A small autoregressive pixel model, trained from scratch: width 256.
Rows from block 3, named by matrix and row number. Rows with one number belong to one attention dimension. Each number is 128 + 24 x the weight over the matrix's rms, rounded and kept within 0 to 255. All counts start at 0. Numbers have three digits each.
# q: attention query, key and value (stacked) (model.blocks.3.attn.qkv.weight, 768x256, the q third), inputs 104-155
# k: attention query, key and value (stacked) (model.blocks.3.attn.qkv.weight, 768x256, the k third), inputs 104-155
q.28:163166124078141110121188129101125127157158129176124187176149132130144098123085116149152131153132081103179115162104103161136150128140133137117184132121105134
k.28:134088132114113121137159109124152198144165092124143139141148112095142134158115151147140127126175166120146121127144114112129147148120134117128154171128150139
q.29:157164130097109092094146217128128052172117151158119158153093073157108132103109081179142151147092132121187170132146117149110164112103184121149101134117094126
k.29:125126158094124112138134146138132118133158096141101145166077071118111137143088119166102119130131154156140143103108140104156141103101123129161114131129122097
q.30:109097142133141141121094124088121152153120136134139126182099116129128114122135109143165113113108068130152110162118111143139176090095181121116135137115101142
k.30:141137122097150128160127190091154134123113160132134132194126109137155130109119123128159138085119107088138072080136124098147148112089112101141130169147136109
q.31:114163150116113144152179160164132068122096180135107131161135090065126111104135129115140136102161115113135105122149144123139152118112114082139131137123124100
k.31:105136127126095127137119149104139095156135120156150104097130123099133100118130135163133120091110117132117132124175131124121081136136158112132140167102142109
q.32:130106132114132144121117111128122105138145097123123137130126134099143105116096122137111164140127126131133121139107118136146148148152120139147108120128156155
k.32:125087148123123127094129134141123121146138137126121155122115128086103137125120121144138110126129117128135096120123132134113157117116142125132155133128127130
q.33:144122140132090131143173100126136139142136097147146121119109111131101138106113135162134094135119141119135135157116136129104130128116108131121124129113112131
k.33:141115133122146139142108117136127137131133131139140124102136132111148131138115106109123126143113139109121132126132126130139122133139143134146127147123123115
q.34:149082147136113127143138147162124140120116107102153092138148136156111107114121172148144128120120135136116112149084138114099093149098135145112120099142109120
k.34:127125130142129098128120162132145104141110124116169146128099129122118112123110122133114118114114128120126127150091122122136109147129112159150130112118109125
q.35:127130114119124131151120128123140162135121117139136147119098133157125112125141138157112133152121130110133129144124108149130137130127110124132106119126128121
k.35:121099124135132108150134167153130117114117132112111125144119115111146165130113160151104150131121136154120133105145124111129132142144124124137132145131127164
q.36:135107112132110125140151107085110111137150125155091125132134116164097116104125112147130126128106102144129135118131117150134127130103110146150160162121138103
k.36:135106147128102092144150068121105120140160143141119144116129140178134134132107119131128138138138139139132111126094142131134113160137146133124150108123135127
q.37:102119130146109128151134115100133121120170113150103140135120160156102114102108134137125156124125115161136139116120119148138117110116114151098111113110129101
k.37:124135111145146110093154101099112119150141131122135109130156140158115140128138123121128144125132145118134093152092141152121125144104133144121135123109138104
q.38:167125157112137098098101143107097194114151138154125164158100163129108117096107131132133153124117121123133103121184106100104102131111146150108113137104111137
k.38:116108137125131093094138100148080120106128123116136089126130152121136111140143137145137142154148124124103125142104145139117116165133122084075133102115101125
q.39:169075121124114091073080106124080140129145120141170153123169102119103115143139131152139125121138081142117128139117128119101150118120103090120146126163123178
k.39:134115067131126110083129138183119106148136138136128142116125089121122134115189172089132094124085117170154148118118117118111126142124138109136157129124041126
q.40:132140124095106154137120130103142156140137105105103126109131146124128113077129079160125123118140123143111105132131130125176131097144077143116143176147116097
k.40:096151116157132111173152158149159106142166116137094113139136110105097143140120127095068130191148170121130095114180117150110126097134115145100054128133093122
q.41:165102115107089158151093148113123129094101118121159115114150109136114165116101161135119172133119150145079142117140146139125070106115112088151115136154085118
k.41:117121117109114093120135147174100128104122167164115147144188107121109139116126104081056142158128125138119189108160165121083114154096109078117167153083105125
q.42:102141066169121134120100134171106136105120125124104092129177111164161176102117100135185154166189166102146111105192154170163135107098071147101115149155126089
k.42:070074098105114172132115146138125190149139130160116149118140132148087174141132097118103108078182176134129173131140122098119151124143123147086161136149140133
q.43:111117122130133163159072126126130116093126138079133066102130152153091102143131138135152172119122086136104149139135118123139123133101130105137085120212145132
k.43:164163128101103142120118137142097132141187136099121058117093137125122149172123081140096133183077140116141127135131101139085141112160137132124112122154131157
q.44:146099089145167133121121163139150114148163157138184099154129135136066118125154064149098142130129172077110143130107119102065111198112068069133091121109131111
k.44:098101111161154097087155133151104129151161106140168124138142125148099137089179115150089150162158144092134135115094144104116099164129110148120077118063117105
q.45:117147126113136082092111099135104113197139098095128139119077163112172094101087098137091143128108111101120100107114128152131099154150107180132140156096074114
k.45:102088057099109116122125109119158117161165123111141158166098138075162157146083139192138108155137131082127076127141112142210152162193150190135144121121131109
q.46:104108108124161117146145087106127082158182142144104146155131139150129109151111088176109059144122137109183123138093128145138155147105218142118110143128121096
k.46:120116147126120136137068086103118121130111151155131144127124137127132074124097125150090104113107171138107103166149116133138123114143128106101097078125140122
q.47:117086164111178078150133163132102124147150134144116171140218062104141171159080147142093144180107066114189122140131109136150179181090132147186137129093119093
k.47:088102182119130087173175196103101156131112131136095144135099071141118098181136169158154122100093171127091161158175129104160135088110119116131118094144164121
q.48:114102121110170134130117119131152134117121120138137153120145148148140125128126123090140149119131133136139140115142115107119145139088137132126127144116141131
k.48:118174122118150114124154159149139140117116138128140115115107162127132128101140123151122114108124126118129124115129144115119107137137103134103126130136113123
q.49:109153118148094130119167145096124138130119096127145127125114119170118158134116140128146137134138143111137143124118118154123133124146110121121140132101121143
k.49:117146133131135129107122140125091136138152155105144144156129117112119110128113158133112128112114098156135111146143125148130129135138148104133134094154109123
q.50:151155109117147127161108137155138101127168110129150164128106083142094105104126156130131163137134141154127175141175129135102127097148131092158124110136138141
k.50:103132131147084128123107138142129146108114138120152109119132170123118110116125136156136157114132158133099120140087150130128130159121105131115138146120104141
q.51:138107128141132152131120150122115141130147135154128141124144115128147120135169135161148128134136141117155137127148125132132151106139136137123088150133119144
k.51:114149134117118170099119093136138146153123161141123111126118116120132135140126140130135129122117114126142142141135119152145145162129122137134117118127138145
q.52:158132145113182133107133145120106112133106116112158122112117119131142168116114135110143149135117160129134127125132117123129118114136128136145112124122138119
k.52:109139123129096141146129124113135161127119103139105124124144113121137111130122104133132143126138150120131107145139122141097151149116107112083112123118136136
q.53:135129114098129161119116137148118130124118158110139133128139151121127092117112141141126123134122124091145136145127103139137148132120107089102119118117131127
k.53:139139106124098119149111153117123145118106133113104132129131088115114155156159151138095123139137115093139143141143128135104146138133144123156119139128105105
q.54:151097087159139084113132145142133091127130109094125134110107117134106117115143128122152129145085117110136149125129114162124117116114102138142125111130130067
k.54:129130113123108129105112093116152128146150123106141121104150111134123119102118121121132106156091163128125104135157113154131107132119102154139153135109140097
q.55:095166135160139117109171108132144134095145058138125109130107138097138134184150165169157072072160106115100146113119133100161105110094102143101158124124148135
k.55:116122114131101148114121149120158122128094153111133110101144130098153154112159139112118175111129108126146150049161138108129109107158173162125110114145118136
q.56:119070144148160175150153068194161125079082159132140130107131136181208195109133178062116161115113130172088125104107152086176155115144119133166140106138174156
k.56:164136114108146125108160100122107138112114119101132109124132068126150132088147164117116093112081088146107127106114141104104121135134128138170181148129129129
q.57:112176153101119086154132173078136104129126097127127123176072129124080156116110180147131108107116129117102106121159147133131114135085128142154121126100145178
k.57:087113131108100134101144116155147151140131139120146111132109112151115108137108137141103121169128160134162124131117129150148155129138166155130068167112157076
q.58:152129203153177078170122153078071136105170143139120107133183140174129162143119099099119121107065104147122132165143130158109103157099122121161115095106104071
k.58:127140152157149102141132162134145115110115105103137167131158102196144173138095134122128150116067085141145098188151129149149142105132095096160138109095144074
q.59:121079134117103146099114112127130143136160047142200093105114147184163144139107194083180148126141121103116154123084113122166096128112191149086096106155108130
k.59:120139134111105078142100133155102119067095115118131142188158133127092148155139144102127208125117133096106160123141159151148153162164174143116121043159126150
q.60:125132144141161194147093091179112130149159169190108110189140146110171169080111124108147099104164110147117149114147102130187121085140125217144118160175172148
k.60:102141128110117130141156123173138114115129176137103153120156138118141133130146123140145167091154121181149125068127146111127165117159130150097164138134165120
q.61:143187143167184104178093128199127094129162138100102127100146111123114110098141156094060062144119126190129161206096140129166128110103109165117101184117157095
k.61:149102132164147153071182138159062126174145140090192101132105164140127065118101157103108083122098130114107144140143158163112116105141092178140107158105145104
q.62:115118105138094108119080133142161148098164067092198097083143163170110230132130172149096117161130228101092173068125165144153081151160158139103089093094131169
k.62:106178160138137141153121145139107109142134166091053142093110155149126151130130142083129069157144147167114141077142143147129106145040127133099104083111098145
q.63:082133151139138141107135103093149163136100176086088151102105119099125118099212142091133160095142084172133125115111095121151096149138091114154149141152150176
k.63:111133117143068162075113128115166127130112167092143098141146131104131145174170152143110087129114067142134089130110122101120107156092166122135106105173142137
q.64:087080129215204147152059068183143224088136080128140053098136144099102080151172147089108128095126170136064121102117128098138095166130115216080096138143119164
k.64:191161171073115085094178205107082073206129148070082172157100080163117104098073128196134109148067075125194075174118119181107179089129151064167151119118167081
q.65:155166113106157096121158167123120111147156134132123170171125072125103127104148158130153120156149140090165139159093117156142155132113115102135115136132128103
k.65:124122124136139165133130132134154168073109077123111079119128166137108156117150116110115128118108150116102110123134144120105087126136088095132125125128126132
q.66:119082154116094133159134094150143170105118120134115103070118113125151121128149114078089136131104135119112131155123141131115115162155121120145138123133127140
k.66:091125146158122162149092107161178168074148118088112091078142191161124131118121121092117146115134157138094132119128137079124100139144133126093118103130167121
q.67:111128094130079119124107100149138114138164135137114101130140147127119099154137122123147149110146105096133120140148145131147150156133111133127147098148136096
k.67:133107166147174100106129136082109113158110107130147163127098110109125134127121193167095109135152122146120136154123116127127113103090130159168158128081121105
q.68:123129138159093141113085119165168117114097147150128096121115146113172143148157105112136116117170121137111120122183112131138126102156124114109109103164138131
k.68:121100118095168133114104138118142105124136144156123123135109095130112162143112137116132140137090139154146133137093139130134174089101164117173139134123160127
q.69:130121139142123117111108090122118131130130118144125124113122127155127118102150155143120160131078149140134103133140114128116128127148109105152140132122159118
k.69:169126109109176069153142110109118168134131091152103138128129121124163133108118147135115122105130103134123115131122087150124117132147120099130138095110126154
q.70:123151129116126130121103146105141136144130107108142125117123139125144141133138132180137138128146117105151118139124140163092130185101138094127125111104124115
k.70:154144121096103144136089143085185123132088105150119127139141140121142112150136118184113134144143087133139111126100143115138126139113150108138136134131135147
q.71:136164160134145162118107105133127163109139120116113124150104118124179116133142119141159129137138142133121156094136141119127112116096100110137115123132167136
k.71:200163148113089119113150140074121088158135152099113168159146083099177100141085145158112118139143115151116147137154116134150168146071109108135090127126161117
q.72:125170106114157142167138162127112128137156114125144134152123130146099126132095132135139124086138085104130136155140092137106148115127103145139149107147133130
k.72:162129144148124098161125119113129116122141133146132162174114117149121110111077121143151141129128103117169133166150118146123178092140126118128102090118131150
q.73:111093114129144135119102092144158148118135102137143066077105121099157101191126161127128134095147095075109120149136124118161120131153130123137190168134151147
k.73:139097172106134103133142142158135132141154180150122134143129122121115120134126161131116144133137075122135141139143125148141137092163137131158167160121063144
q.74:095129124149096151114118158134132154110142149114122104100094167117151132116124137137124115112137120113098105121171119132115101121158159132128120118142131115
k.74:158163115154129108105199173107087087150130164131113176144114072147140136132101150199099121144157070066157119147138145178138182114130153129160141143131157125
q.75:142179125153101151134106128122152126109096119140148094080122127149110117135140074085115137092114109159103140151132121114097121114148134139146158123116153121
k.75:166093122079137110116146124148120131152118098159147148114116076121106123119133134120132119128112102125141144153105140137113140135131142138173116161115135106
q.76:131136107116090146142077092150109152131147140143110100100144177099103095140154103113111133127131119120110126151148139109090107110171096159068126134148099112
k.76:132166138083102126123155118103064071187145146150136130136121109126069079098124135159116127131131105108160114167143115178089162096149077093123134141153100111
q.77:161090127113117159143117125128113161115150111150128129133151093124118102154125088120154173119168093108125126094096136125111130132109116147105162141132109136
k.77:132111176097105131108123122089098094125149080116131166142086087113142104114103123169111176139105145128148147104091130124121144104117135099153145142111137127
q.78:163118067090122098133115172121151111139120102139140145161158076152122132089125127112099117146116082108123131114127155130123134137112132124150161135117141102
k.78:135131063146106125100076156165147128102106120104170104117161107121109112143108129140105142147116119089111125087088143137149136153120162161140163147132074139
q.79:140137133138130153142140075143143138126154131106110139110111104176139139126170157136145116114111132108129117112117108116127146087119134118108114129137146127
k.79:132136155105110149086114080145099128126144119130117125116120074133182111125132154109145148146116106121138135113112118128126165098109105115109094106133139137
q.80:107090137144137123119120125131118134102118131114134108111111153124130110139154121112112123142134132125095122093140131115105092147125139144143130122125118139
k.80:172120159147152093101151145083116067157117089151131147161126054151101122084102134167130123143124104135168141174146120143114154105113132105173103146117140127
q.81:079106127112123118125133148126117112147134158108132137143102099117128118123141105160091128134121118104136106136087119148142138142138156114178137089121132130
k.81:131152136117091153133130078140164130094146092114147114093138109095139113139124110124133120145105148107114141099133145133126124145123080095140120104110164131
q.82:092128148126090146139132118144168181102128097131131101091125152127129096168138118122128136114138143124084127128101123124125113099146095149129105150110145136
k.82:144149113117142132148101127136117144103111095128132128094131094092134117132120115099143162124123125135112134114171103133119164113136121134125141149128154125
q.83:140122115138141118081150167102089129118090114096104146132171082091111113142133151101155082150129089124159114122108117134172152127108130118108164104122165147
k.83:086153147117134163153140164139167118132152132130095115151094162150146145139127133117083117107114116086095117114157134099134077096107125124123129109116116093
q.84:156137149109146107167145133151123133119127149133094110138137131115148099122122144100120141144109145135119181090157105106104131132135091131137114114118128104
k.84:141170101154112105110085161121102143092117129117130083112165122160112171121147134129130110134142117100118143118167124135123113150152140113115135141147148190
q.85:121105122109150148130094133135174141136109137104156152113127127130143144118154173120099142121121150083116131164126138121139111147139092138123146102118085146
k.85:107097120144133106114090131098161134120127133141131097102149159159126126111134173122127118102132114156112103141160120111148110106133138166124125126113150148
q.86:117126131123094093087168170116117139157148091132130156118154105145125092118124101160119138138143109106153120131105120158122145130143115116140136113123106130
k.86:099131141151118110107118147104153152120152113130154123120127144111147122142128132147102131125111179095131155121152140139162078105131099134161116133099135100
q.87:125137123124114116133176121127116123149124145125103159143130129125103138138153155154128107148120141146147137120101101150100130161120178127140167110133083123
k.87:144149121125091102134153167135150108189182162137130149165116133134152137130131149136119105141120102101185108127126086114137147119142141118117138097130102141
q.88:166133118109164094105188143122092097152130113123111152145099106087157097096113129125159153119126078129170131113082090133106125106124133091149194143131135096
k.88:119140148152132151118125075168162171121134140141132118119136133087126111121151138132115156102145134110118115114076094093114098120141153140108149134135115133
q.89:092147104136113129113100123144104162118148120127115104101157162158125139148113113124149165140144128166128116118139113146136151153140096139072107147107126121
k.89:159145113103092076097139146094130107160150116136132153151131084128123125105081121133140115139141134128188122123146100168132151114132093109120110129102154116
q.90:148131144121110111120121131162140125152124147128155153154132161123148107122128139168086145143139151121146131139121125142135110108159164154152111176134152103
k.90:122122131112151185159090092129157129130117137142133116120148187138150146129143091109118126123150129096136136111149120102115116157125154109091120143163107112
q.91:116121104147154130111095131147131118132156109148152100110139162152163138105147134064116123132119166114124136086145093117121106152100133104104136146106132121
k.91:125148124117164073122138112109168091170147137158112185162157118197129137116117156110112131138118122149182130144137098152111115130091121110100148133086103110
q.92:148079132124082129137092116108132138129169108116170153108144155125134132146102148186136127131153154134133102141113140136132117141127124148138128125098113105
k.92:178125128081124129113138152079166135122099111136131144139111124122146109165116143143139111125135108141146109141121135129163150141129166111103174101134102136
q.93:108155137156137115152142163112131107127110132103133115122138081133076156121116141119139108135082147134125138158088125133128113115106145140145110131128169113
k.93:106111127115163140138149129127108144148139134159162152122131139147097118109103156115117087133096100118141164147166122132132124147090137199104098137100118103
q.94:087129130145128115149175137132140062145144120094130126137132124138100127113120113123159131119147101132141150135177116124138144125145142156102110119129147095
k.94:108165120136105118140159095107136141100116130136120145137143141160133179141152131165152099142141154111124129111145131102148145137134122167086129089145148111
q.95:129094108160178166167121115155121166105104113105122079129147153114148174116135138113109089100097152129105103148121122111128111144151121167110104101134108135
k.95:172165109095144134091150164106075062180093117145140167176111067156122111068099108143141110137085093137188100178104133154092173131111188082147143102124120105
q.96:115135131120116130128150098173126139146121123115122137148114154161141114111112099128140139125132114130133139126106118127100132140132125140128145137129137085
k.96:071127161196099161088105153180096168094128109105155101086082186162115121094143120131122165116161150156063104100075137114108101127160130185108148106134105131
q.97:158149155083130103087180148096105095165144139118110167175096088154163141128102115164135138140127095135163134136082088151104156141140101144157190109158137120
k.97:100100170139151096107140176119140148163146139084093154146133155105142128115143136127139151158115120123148113081105119121109107144114135143132132103121132131
q.98:079091136200122120131126109145117160079096100117177075098121190115135140112165174087121126095136168131065091098125154080138071141147123150101114110136135145
k.98:128177142129108137133153154124126180177119157096118120166062144129121114112120113146163098096102133120144121121146111125119181100122149143145129132135120125
q.99:102076093158109136143103117176144107095143139134076088090161129143134130118149122120101085119157133153106149127122120109166139125141122130135109128171143126
k.99:113090118150172127140132120156124093120129145138111134131108133145139161137133170089125130132163128149116150135185144124149167121121156143143126141135105134
q.100:145122138154121119157142112152132143116119114146124114146097135139166166142152139127130136129153139115108113134116130124149152121153151136123114126154134155
k.100:137122081090125156134106122117139128118108132133133112107147157120130099115127134146126123082130121113082138148142127113112146137124176107093111158132115167
q.101:144132110124108112157113136138138151119137181184121145147163127125141114104126120124128097132135133099138152105154137147132168155095133130136118140122127124
k.101:162166138123149149122135109139125094124133121177112122163139120113153125143133121106142124157114144148138143135137111150135116107089127098164096122124160114
q.102:135135138117119118144130173106127104113132149141135170122126078140119136130129137166119111143151130123151137146121135158119120111157123071122143140092133090
k.102:101127123115115124078136173159130162107114113072147077129122134105137133161129115120130110121113103166143129084135147126168117130142143134138118132152095129
q.103:134144107159124125131103097133161153094139085101130116102136141135094152095148112148101131136136137124101115115136143128130115152127128135124099121123124134
k.103:148159113132093119137156130113090081165159156114099144159166108111109136149102128132142118127138074136171107160106108158125175131111147124119168081142125123
q.104:139112139143174116116141147100126153142110128126118160131127124159138148145125131097144129119110094131138106155124117127151129113140154130149149129104092124
k.104:139138120142119109117132159113153101167098123113099122150115065114115111123104140163113118146114097119165117130129126147152163115100112104185137132160127108
q.105:144150139077120120137131117111117116137137131138143145136124109102141115112090121128139145152120094149137120144117104152126157141122137125122141113150133113
k.105:116140122159152155167090104141139103110147143133107135122139143132128147127096124097107106115116136144114112131152129107149114086134144145136111160139164140
q.106:163109144126141154120120104150160137156159131152151125127153142109121106157106113117120114119151102105131154118128120136140117139102138128113142149107097135
k.106:107115129151169111137125137108125131119142147163109099128094106130134109115107146139138185123170113081114108131088127143149107118119138103113115110127109123
q.107:134135115110116116112099113145120121130125172112132131123108077132098103112114118126119142108136151095132139152096129129113189104152136127140114092139127120
k.107:109112132156149157115114113148137155091116099119158091082163156111130119118163137132137128119139119149101111124083104111117123143152112163087105146108080150
q.108:158155149123109094107172097115072135130164096139127117120081118169106143132130140118150106115102119122136130137157126150120151122139156134110156121123132104
k.108:090143130162112141158119098146101134080120170103077117120131141142122126138130150095125160135158153151089138135156143132125140130142103143104106112147128154
q.109:092107140106130145190142077125120135154152129121094136132116141109101129144125131124132109132126119164132135153167114141109131108128143140155138135142135126
k.109:112162133168109125134078136110093134120140098129140109117120142135104168090135123144136128120114128121115138121131122134124117121121159133130121148118144168
q.110:091106112168152118146124131125118090117097152126115109158115148125124138127126123130104142109137144108119121138104130124130141125130136087141142119119122137
k.110:138130155134124112088110112117114109133141114117128125145142111132102146118124120151128158149142117165133131135126128142108116076145108107139121134113140126
q.111:154117141125134067090124148116126117108106089093125127110109126129145160146111146173115128157131145129147115128128128121117120130139139116142137088137145109
k.111:115166109137138189140097117147131135130124140085109117115125165105150123121133087132142125113172150139119118095096117137139146158126112140106136122145090114
q.112:144210134009113061135185148100100066178134150121063155216125109140155151143116080179152130178094103121187145111127115173081160137083128100184130086105086108
k.112:090133109128187155128088125140141175101130114099130096101116122092088120126162121109109122139130125116109116123140124113137107157136142131086110160135130174
q.113:118124127113147127135103125135144135140076154140077132167126138089106108130153093100134168143106118107133115123141131131108138134133132104127101155130114130
k.113:176179139099048085114153148100107123154134147115091128152081107145145133133115104139147119114127163134182130113110121143078187075114165114123151066135140097
q.114:111074141133173112130100190127145119078112092126157118080142178111080183136139172123109094124146159157092095096169161087139040087123148173108090161119125131
k.114:135113168100119116130183108092056109175144156167099228169110125105091084136118113159149163145118063133198133183094115179131166098155169142153126102132125126
q.115:132154145143119114133154108125140121130111155114141120142130130135138170109144113117121147164130131148146152144128141127093137143122119129133075125119117152
k.115:101094155142105183099133130160135143107106107131145073076122119123107096112183131110110111111106179165103136115145156087103109106132154138103121140149109124
q.116:159112109104109107121135145127090159160140121147107168163135115125148122104116145137108097140097092150164134134137118150128159120130160125118145135128155127
k.116:159148145116137138101122129095089151147143135162123145121125138140127116126106120133123133151072116149161124155105126144131136088141142135133132144141112123
q.117:174163101127113146124117157124100106155150158134081144133132089116139080158100135144147114122092103114169138143137104157126216102080135120145136145160100078
k.117:120116196128132117154151131152107119161124115139150179123131128131115130106097151150141137120109105100146122165103113134105104098138132144152140123127115128
q.118:107107127118141091114127160122137137113131107105144102130088136122163150157125105157111116128155147125127108124147117131133150128136141124110136088126117139
k.118:138105141150134174133121114110117142085105131123114074123122147118131119134124119116132112122141135137071123109134127119138108136109096115128106114120131170
q.119:148145125093138108143189150144048107149127175116107152171094123169130133126130147096157121139119110148180094146124114130151169120122152132134146103132158126
k.119:113138159106149162121180133097140116125117129078119147136099105123109121149134087123140091177111101146179145111137129127114127101130113120101125147138131142
q.120:151074138103096141154146126111148097167116161142130158159144088115141135123145068132127155136126102109159160125103108114108126137140154086178082122157140159
k.120:131136105162150134089087142174165162105121083106149049088135147104119125086145121117120141087136149122082092097107135097113093161116145145111157133119132141
q.121:133116121103092166165152130120103130174097151125126136125103133148123140143119114139117167156114111127139136113146106152134132100146114121128124109141149103
k.121:072141110152146133117121115166124141122133098088161072094085135124089126098142166103104147129110149141102121126141140111098087146121159142090138099122135163
q.122:178160125053139105129139126099119138179130111173119133146116091105086122150122133192152095142128128123156116142121121152086146131093094116126142119096107104
k.122:075088151189122160153108149150170163087145130129132073093121194141131133150151134128115163097131171122067086124149132080161123124162143146120125128140123093
q.123:159121137089174096161115131137125090167154077139155142133144104113120179141123150149101107126113133109140116141158134143130122146115154171193144101110100085
k.123:077131103160121125127090148129150145070093152153112132081120183128174118148098144130141154110152133163103136096154119117137120099112144165105118137126151102
q.124:101187128134103104145137148119117108110117152072067137132127137130136105098100150107127131107118112137123122114149118120117142104136126125133151131138139126
k.124:144102140138105133100119152135146147123151076083185100122114135111124121144125125146120125133141170126129172126153146119155125148110137114142115124122119116
q.125:103116123112122145136134116136112129123128114141127117118107156110123118126146125108102137116166099149103114154130145119133103124143132140114138115142148126
k.125:146141128108115126129183118096120095165121142161104154150123141114133130136118108163130132140102099107186122121138133139098155122126150112115147132108128102
q.126:102131126149148147118107130132128130144149133148110147102140189116120113126117128135115117137147120100130116110145116152116144127139130176115149127134137100
k.126:125117119159119112143130149109106085121130132166121140137122114182112147122109124112145133127113128141147142158158123142150114104096162127141090110131126125
q.127:151149132158095137126146161132127125104105146125148114164127098095123108123113152148136151129194097124123114134124167113109123114136140119124113141125119137
k.127:147141143101110106129154128123110089122146140159132144139148138126115118131111146136131130133136139100134168118134109147150144080145101107134158102115115153
q.128:106144133129124134134141133126144123119144112170124120131116111139148135164112084114110134150134117107133113128141147110147127116142140100117174134136106133
k.128:131122119112160129129138166116121151137109141124125128137136127120099109132130128131141140109110107138141099106131128100128119132095147135140105103143148106
q.129:103139109115101122127122153120108119140126125084120147148131145115107099102119161157163102113133119122140109124131128141074137129120110130106151123138123117
k.129:164131159110127149136123119099131120139140133143114174115101153139121159135139118146123148132128142123136149146088127154097107107142149135160134118115106130
q.130:131156115147128129136120120127133128129136152124124133133130149144130120159116099135135106131114136133140123129142126129133134147118120135131137130119146161
k.130:147142152136137114154107120139145144095126053145140114095132127133127131145090129158110122102102167145099097130127132111110114082149137112124135119117136147
q.131:139124139182124117116139148125133129117116139115130138147116137144135155105126127130132137131138150154111138105116133110137122111129113116124125124123113143
k.131:107107139102118136145115129122105138122140139121097138150113127126133098158132115151130104119125117135142125104138130106140154123099170122135142134133116091
q.132:162090144103134098092116119129115160133127146142137135132132143122147127132140149150125120138114109163135116133141103150126113106146131148136123130126126131
k.132:163132112140121122121133105126128126141123133147113135144133159157103147095115132099134132135081146120128106149113117126108105110120139085101129103124084155
q.133:142120136112116105145113128147130163126173104101163138117143066108121107159112152149146110144165135097127138129111135127127129142118117138147131117132165126
k.133:144120125130145125101148092122137102152159124143152158130136139138108121104144133126123119141078124129139138125095130141115125127105122115117146124120121126
q.134:114118126102156136147159110155148124123102175124099143153097141084125142130142123134129116137147131162142128138148148148124148122111137089121111126147112133
k.134:113114150117138089123094105141096119115118144114112125140164137114099152118148140121118118128145128164108123129120148121116120101156128137106147128125092124
q.135:116132094146134105135159100133209078089163079129105118115101128184124170079147136116125169134078171125123158144120135111140087127124150113149120113139146096
k.135:153135128127104134147156065115153103123158077144119119120147133169130156081110149086117095123107105133123137134141120119104118155103135117129150156148172062
q.136:123137124139154096093111114124121149146110097086146105133131139099102112124151139140112133149129137144143159131144092139120097164116155127163161145126120124
k.136:129139134115193106089160126096098159129123111143122180116126131112090131097089119143113157144078102164150134161171127159138154130095126114129170166094105086
q.137:102140127135125184059113067148146144111159098144165122113119175122183089140167125118119169129180133157081114120101156127129058124149128123070142142089121139
k.137:109111144145124131089088113096177140113176113194131106132102159100149175131127117158107189156202111153115120105087160115139101123142143141068139154078083131
q.138:099142089095163158116137141178128133116109138091110102155146174104178154116184124116128118090178209160111142107118094091118117106131162156154150140199170126
k.138:110153146177126175139170166121107114159109176132082102143120185120144139100169111118131122072145133106124123099131092118088111153146136118093119126146082140
q.139:097077079132110179124100130144136189091065171108118136108174144115153157120161154122152136152165142169111120109176142118138131118107074129078121132159123160
k.139:125110110120168171100133132140133176130084088093113125110163097110104177121119126131088105120149101150137147114139132092114134198091089105118145150156096162
q.140:133174118172170161144121164144142095149126169148100152125089181081057091057192075071128161108095115143133141146112091122101104127170114104142143146124126162
k.140:113122120157163100107121130156183132189121085180159102100096174151115132120163139137117155115121141116149117145074109116109111100121110122126103159091075129
q.141:130155130147158119169145103175120132145146186122048142132165091101123073104146116106091097155134157197136088155090104128117170083115111130121151126128121158
k.141:151137148133093156123154015160104135166101109146130075064130108121135047128129144130143135133097114143139134153115136124054112119137103155105135168130124119
q.142:108096123151099123146146137136133159109121148148131083149156143137104080157086140181125134119162123100103106164123137098115104137125116123104102082134112139
k.142:173112149135077102141153153120146137072145109151135111142124160171093107164150092159135193135169134127119133155109143106088132096134112101103115098112090134
q.143:079182083179172129157132112104126099142146128163101120151128188183113136092059073101144108139099126159119189126125113151107142122102132148085117160083121118
k.143:065113100168220116149162193117142145149109105162115114155075160160107105142098114166133116130145099108141081150176152144152130107144112163130088172095171117
q.144:123113161124140110103143117113118135125138126129130136127129113143119123145117097118118110149109126143132129156136133128117105107116140145111149135107144133
k.144:085126085141119099149131117146135147115126148135113119120155139099126117145122128112139129113108119124117122120146132103173140102146093138129125133135141140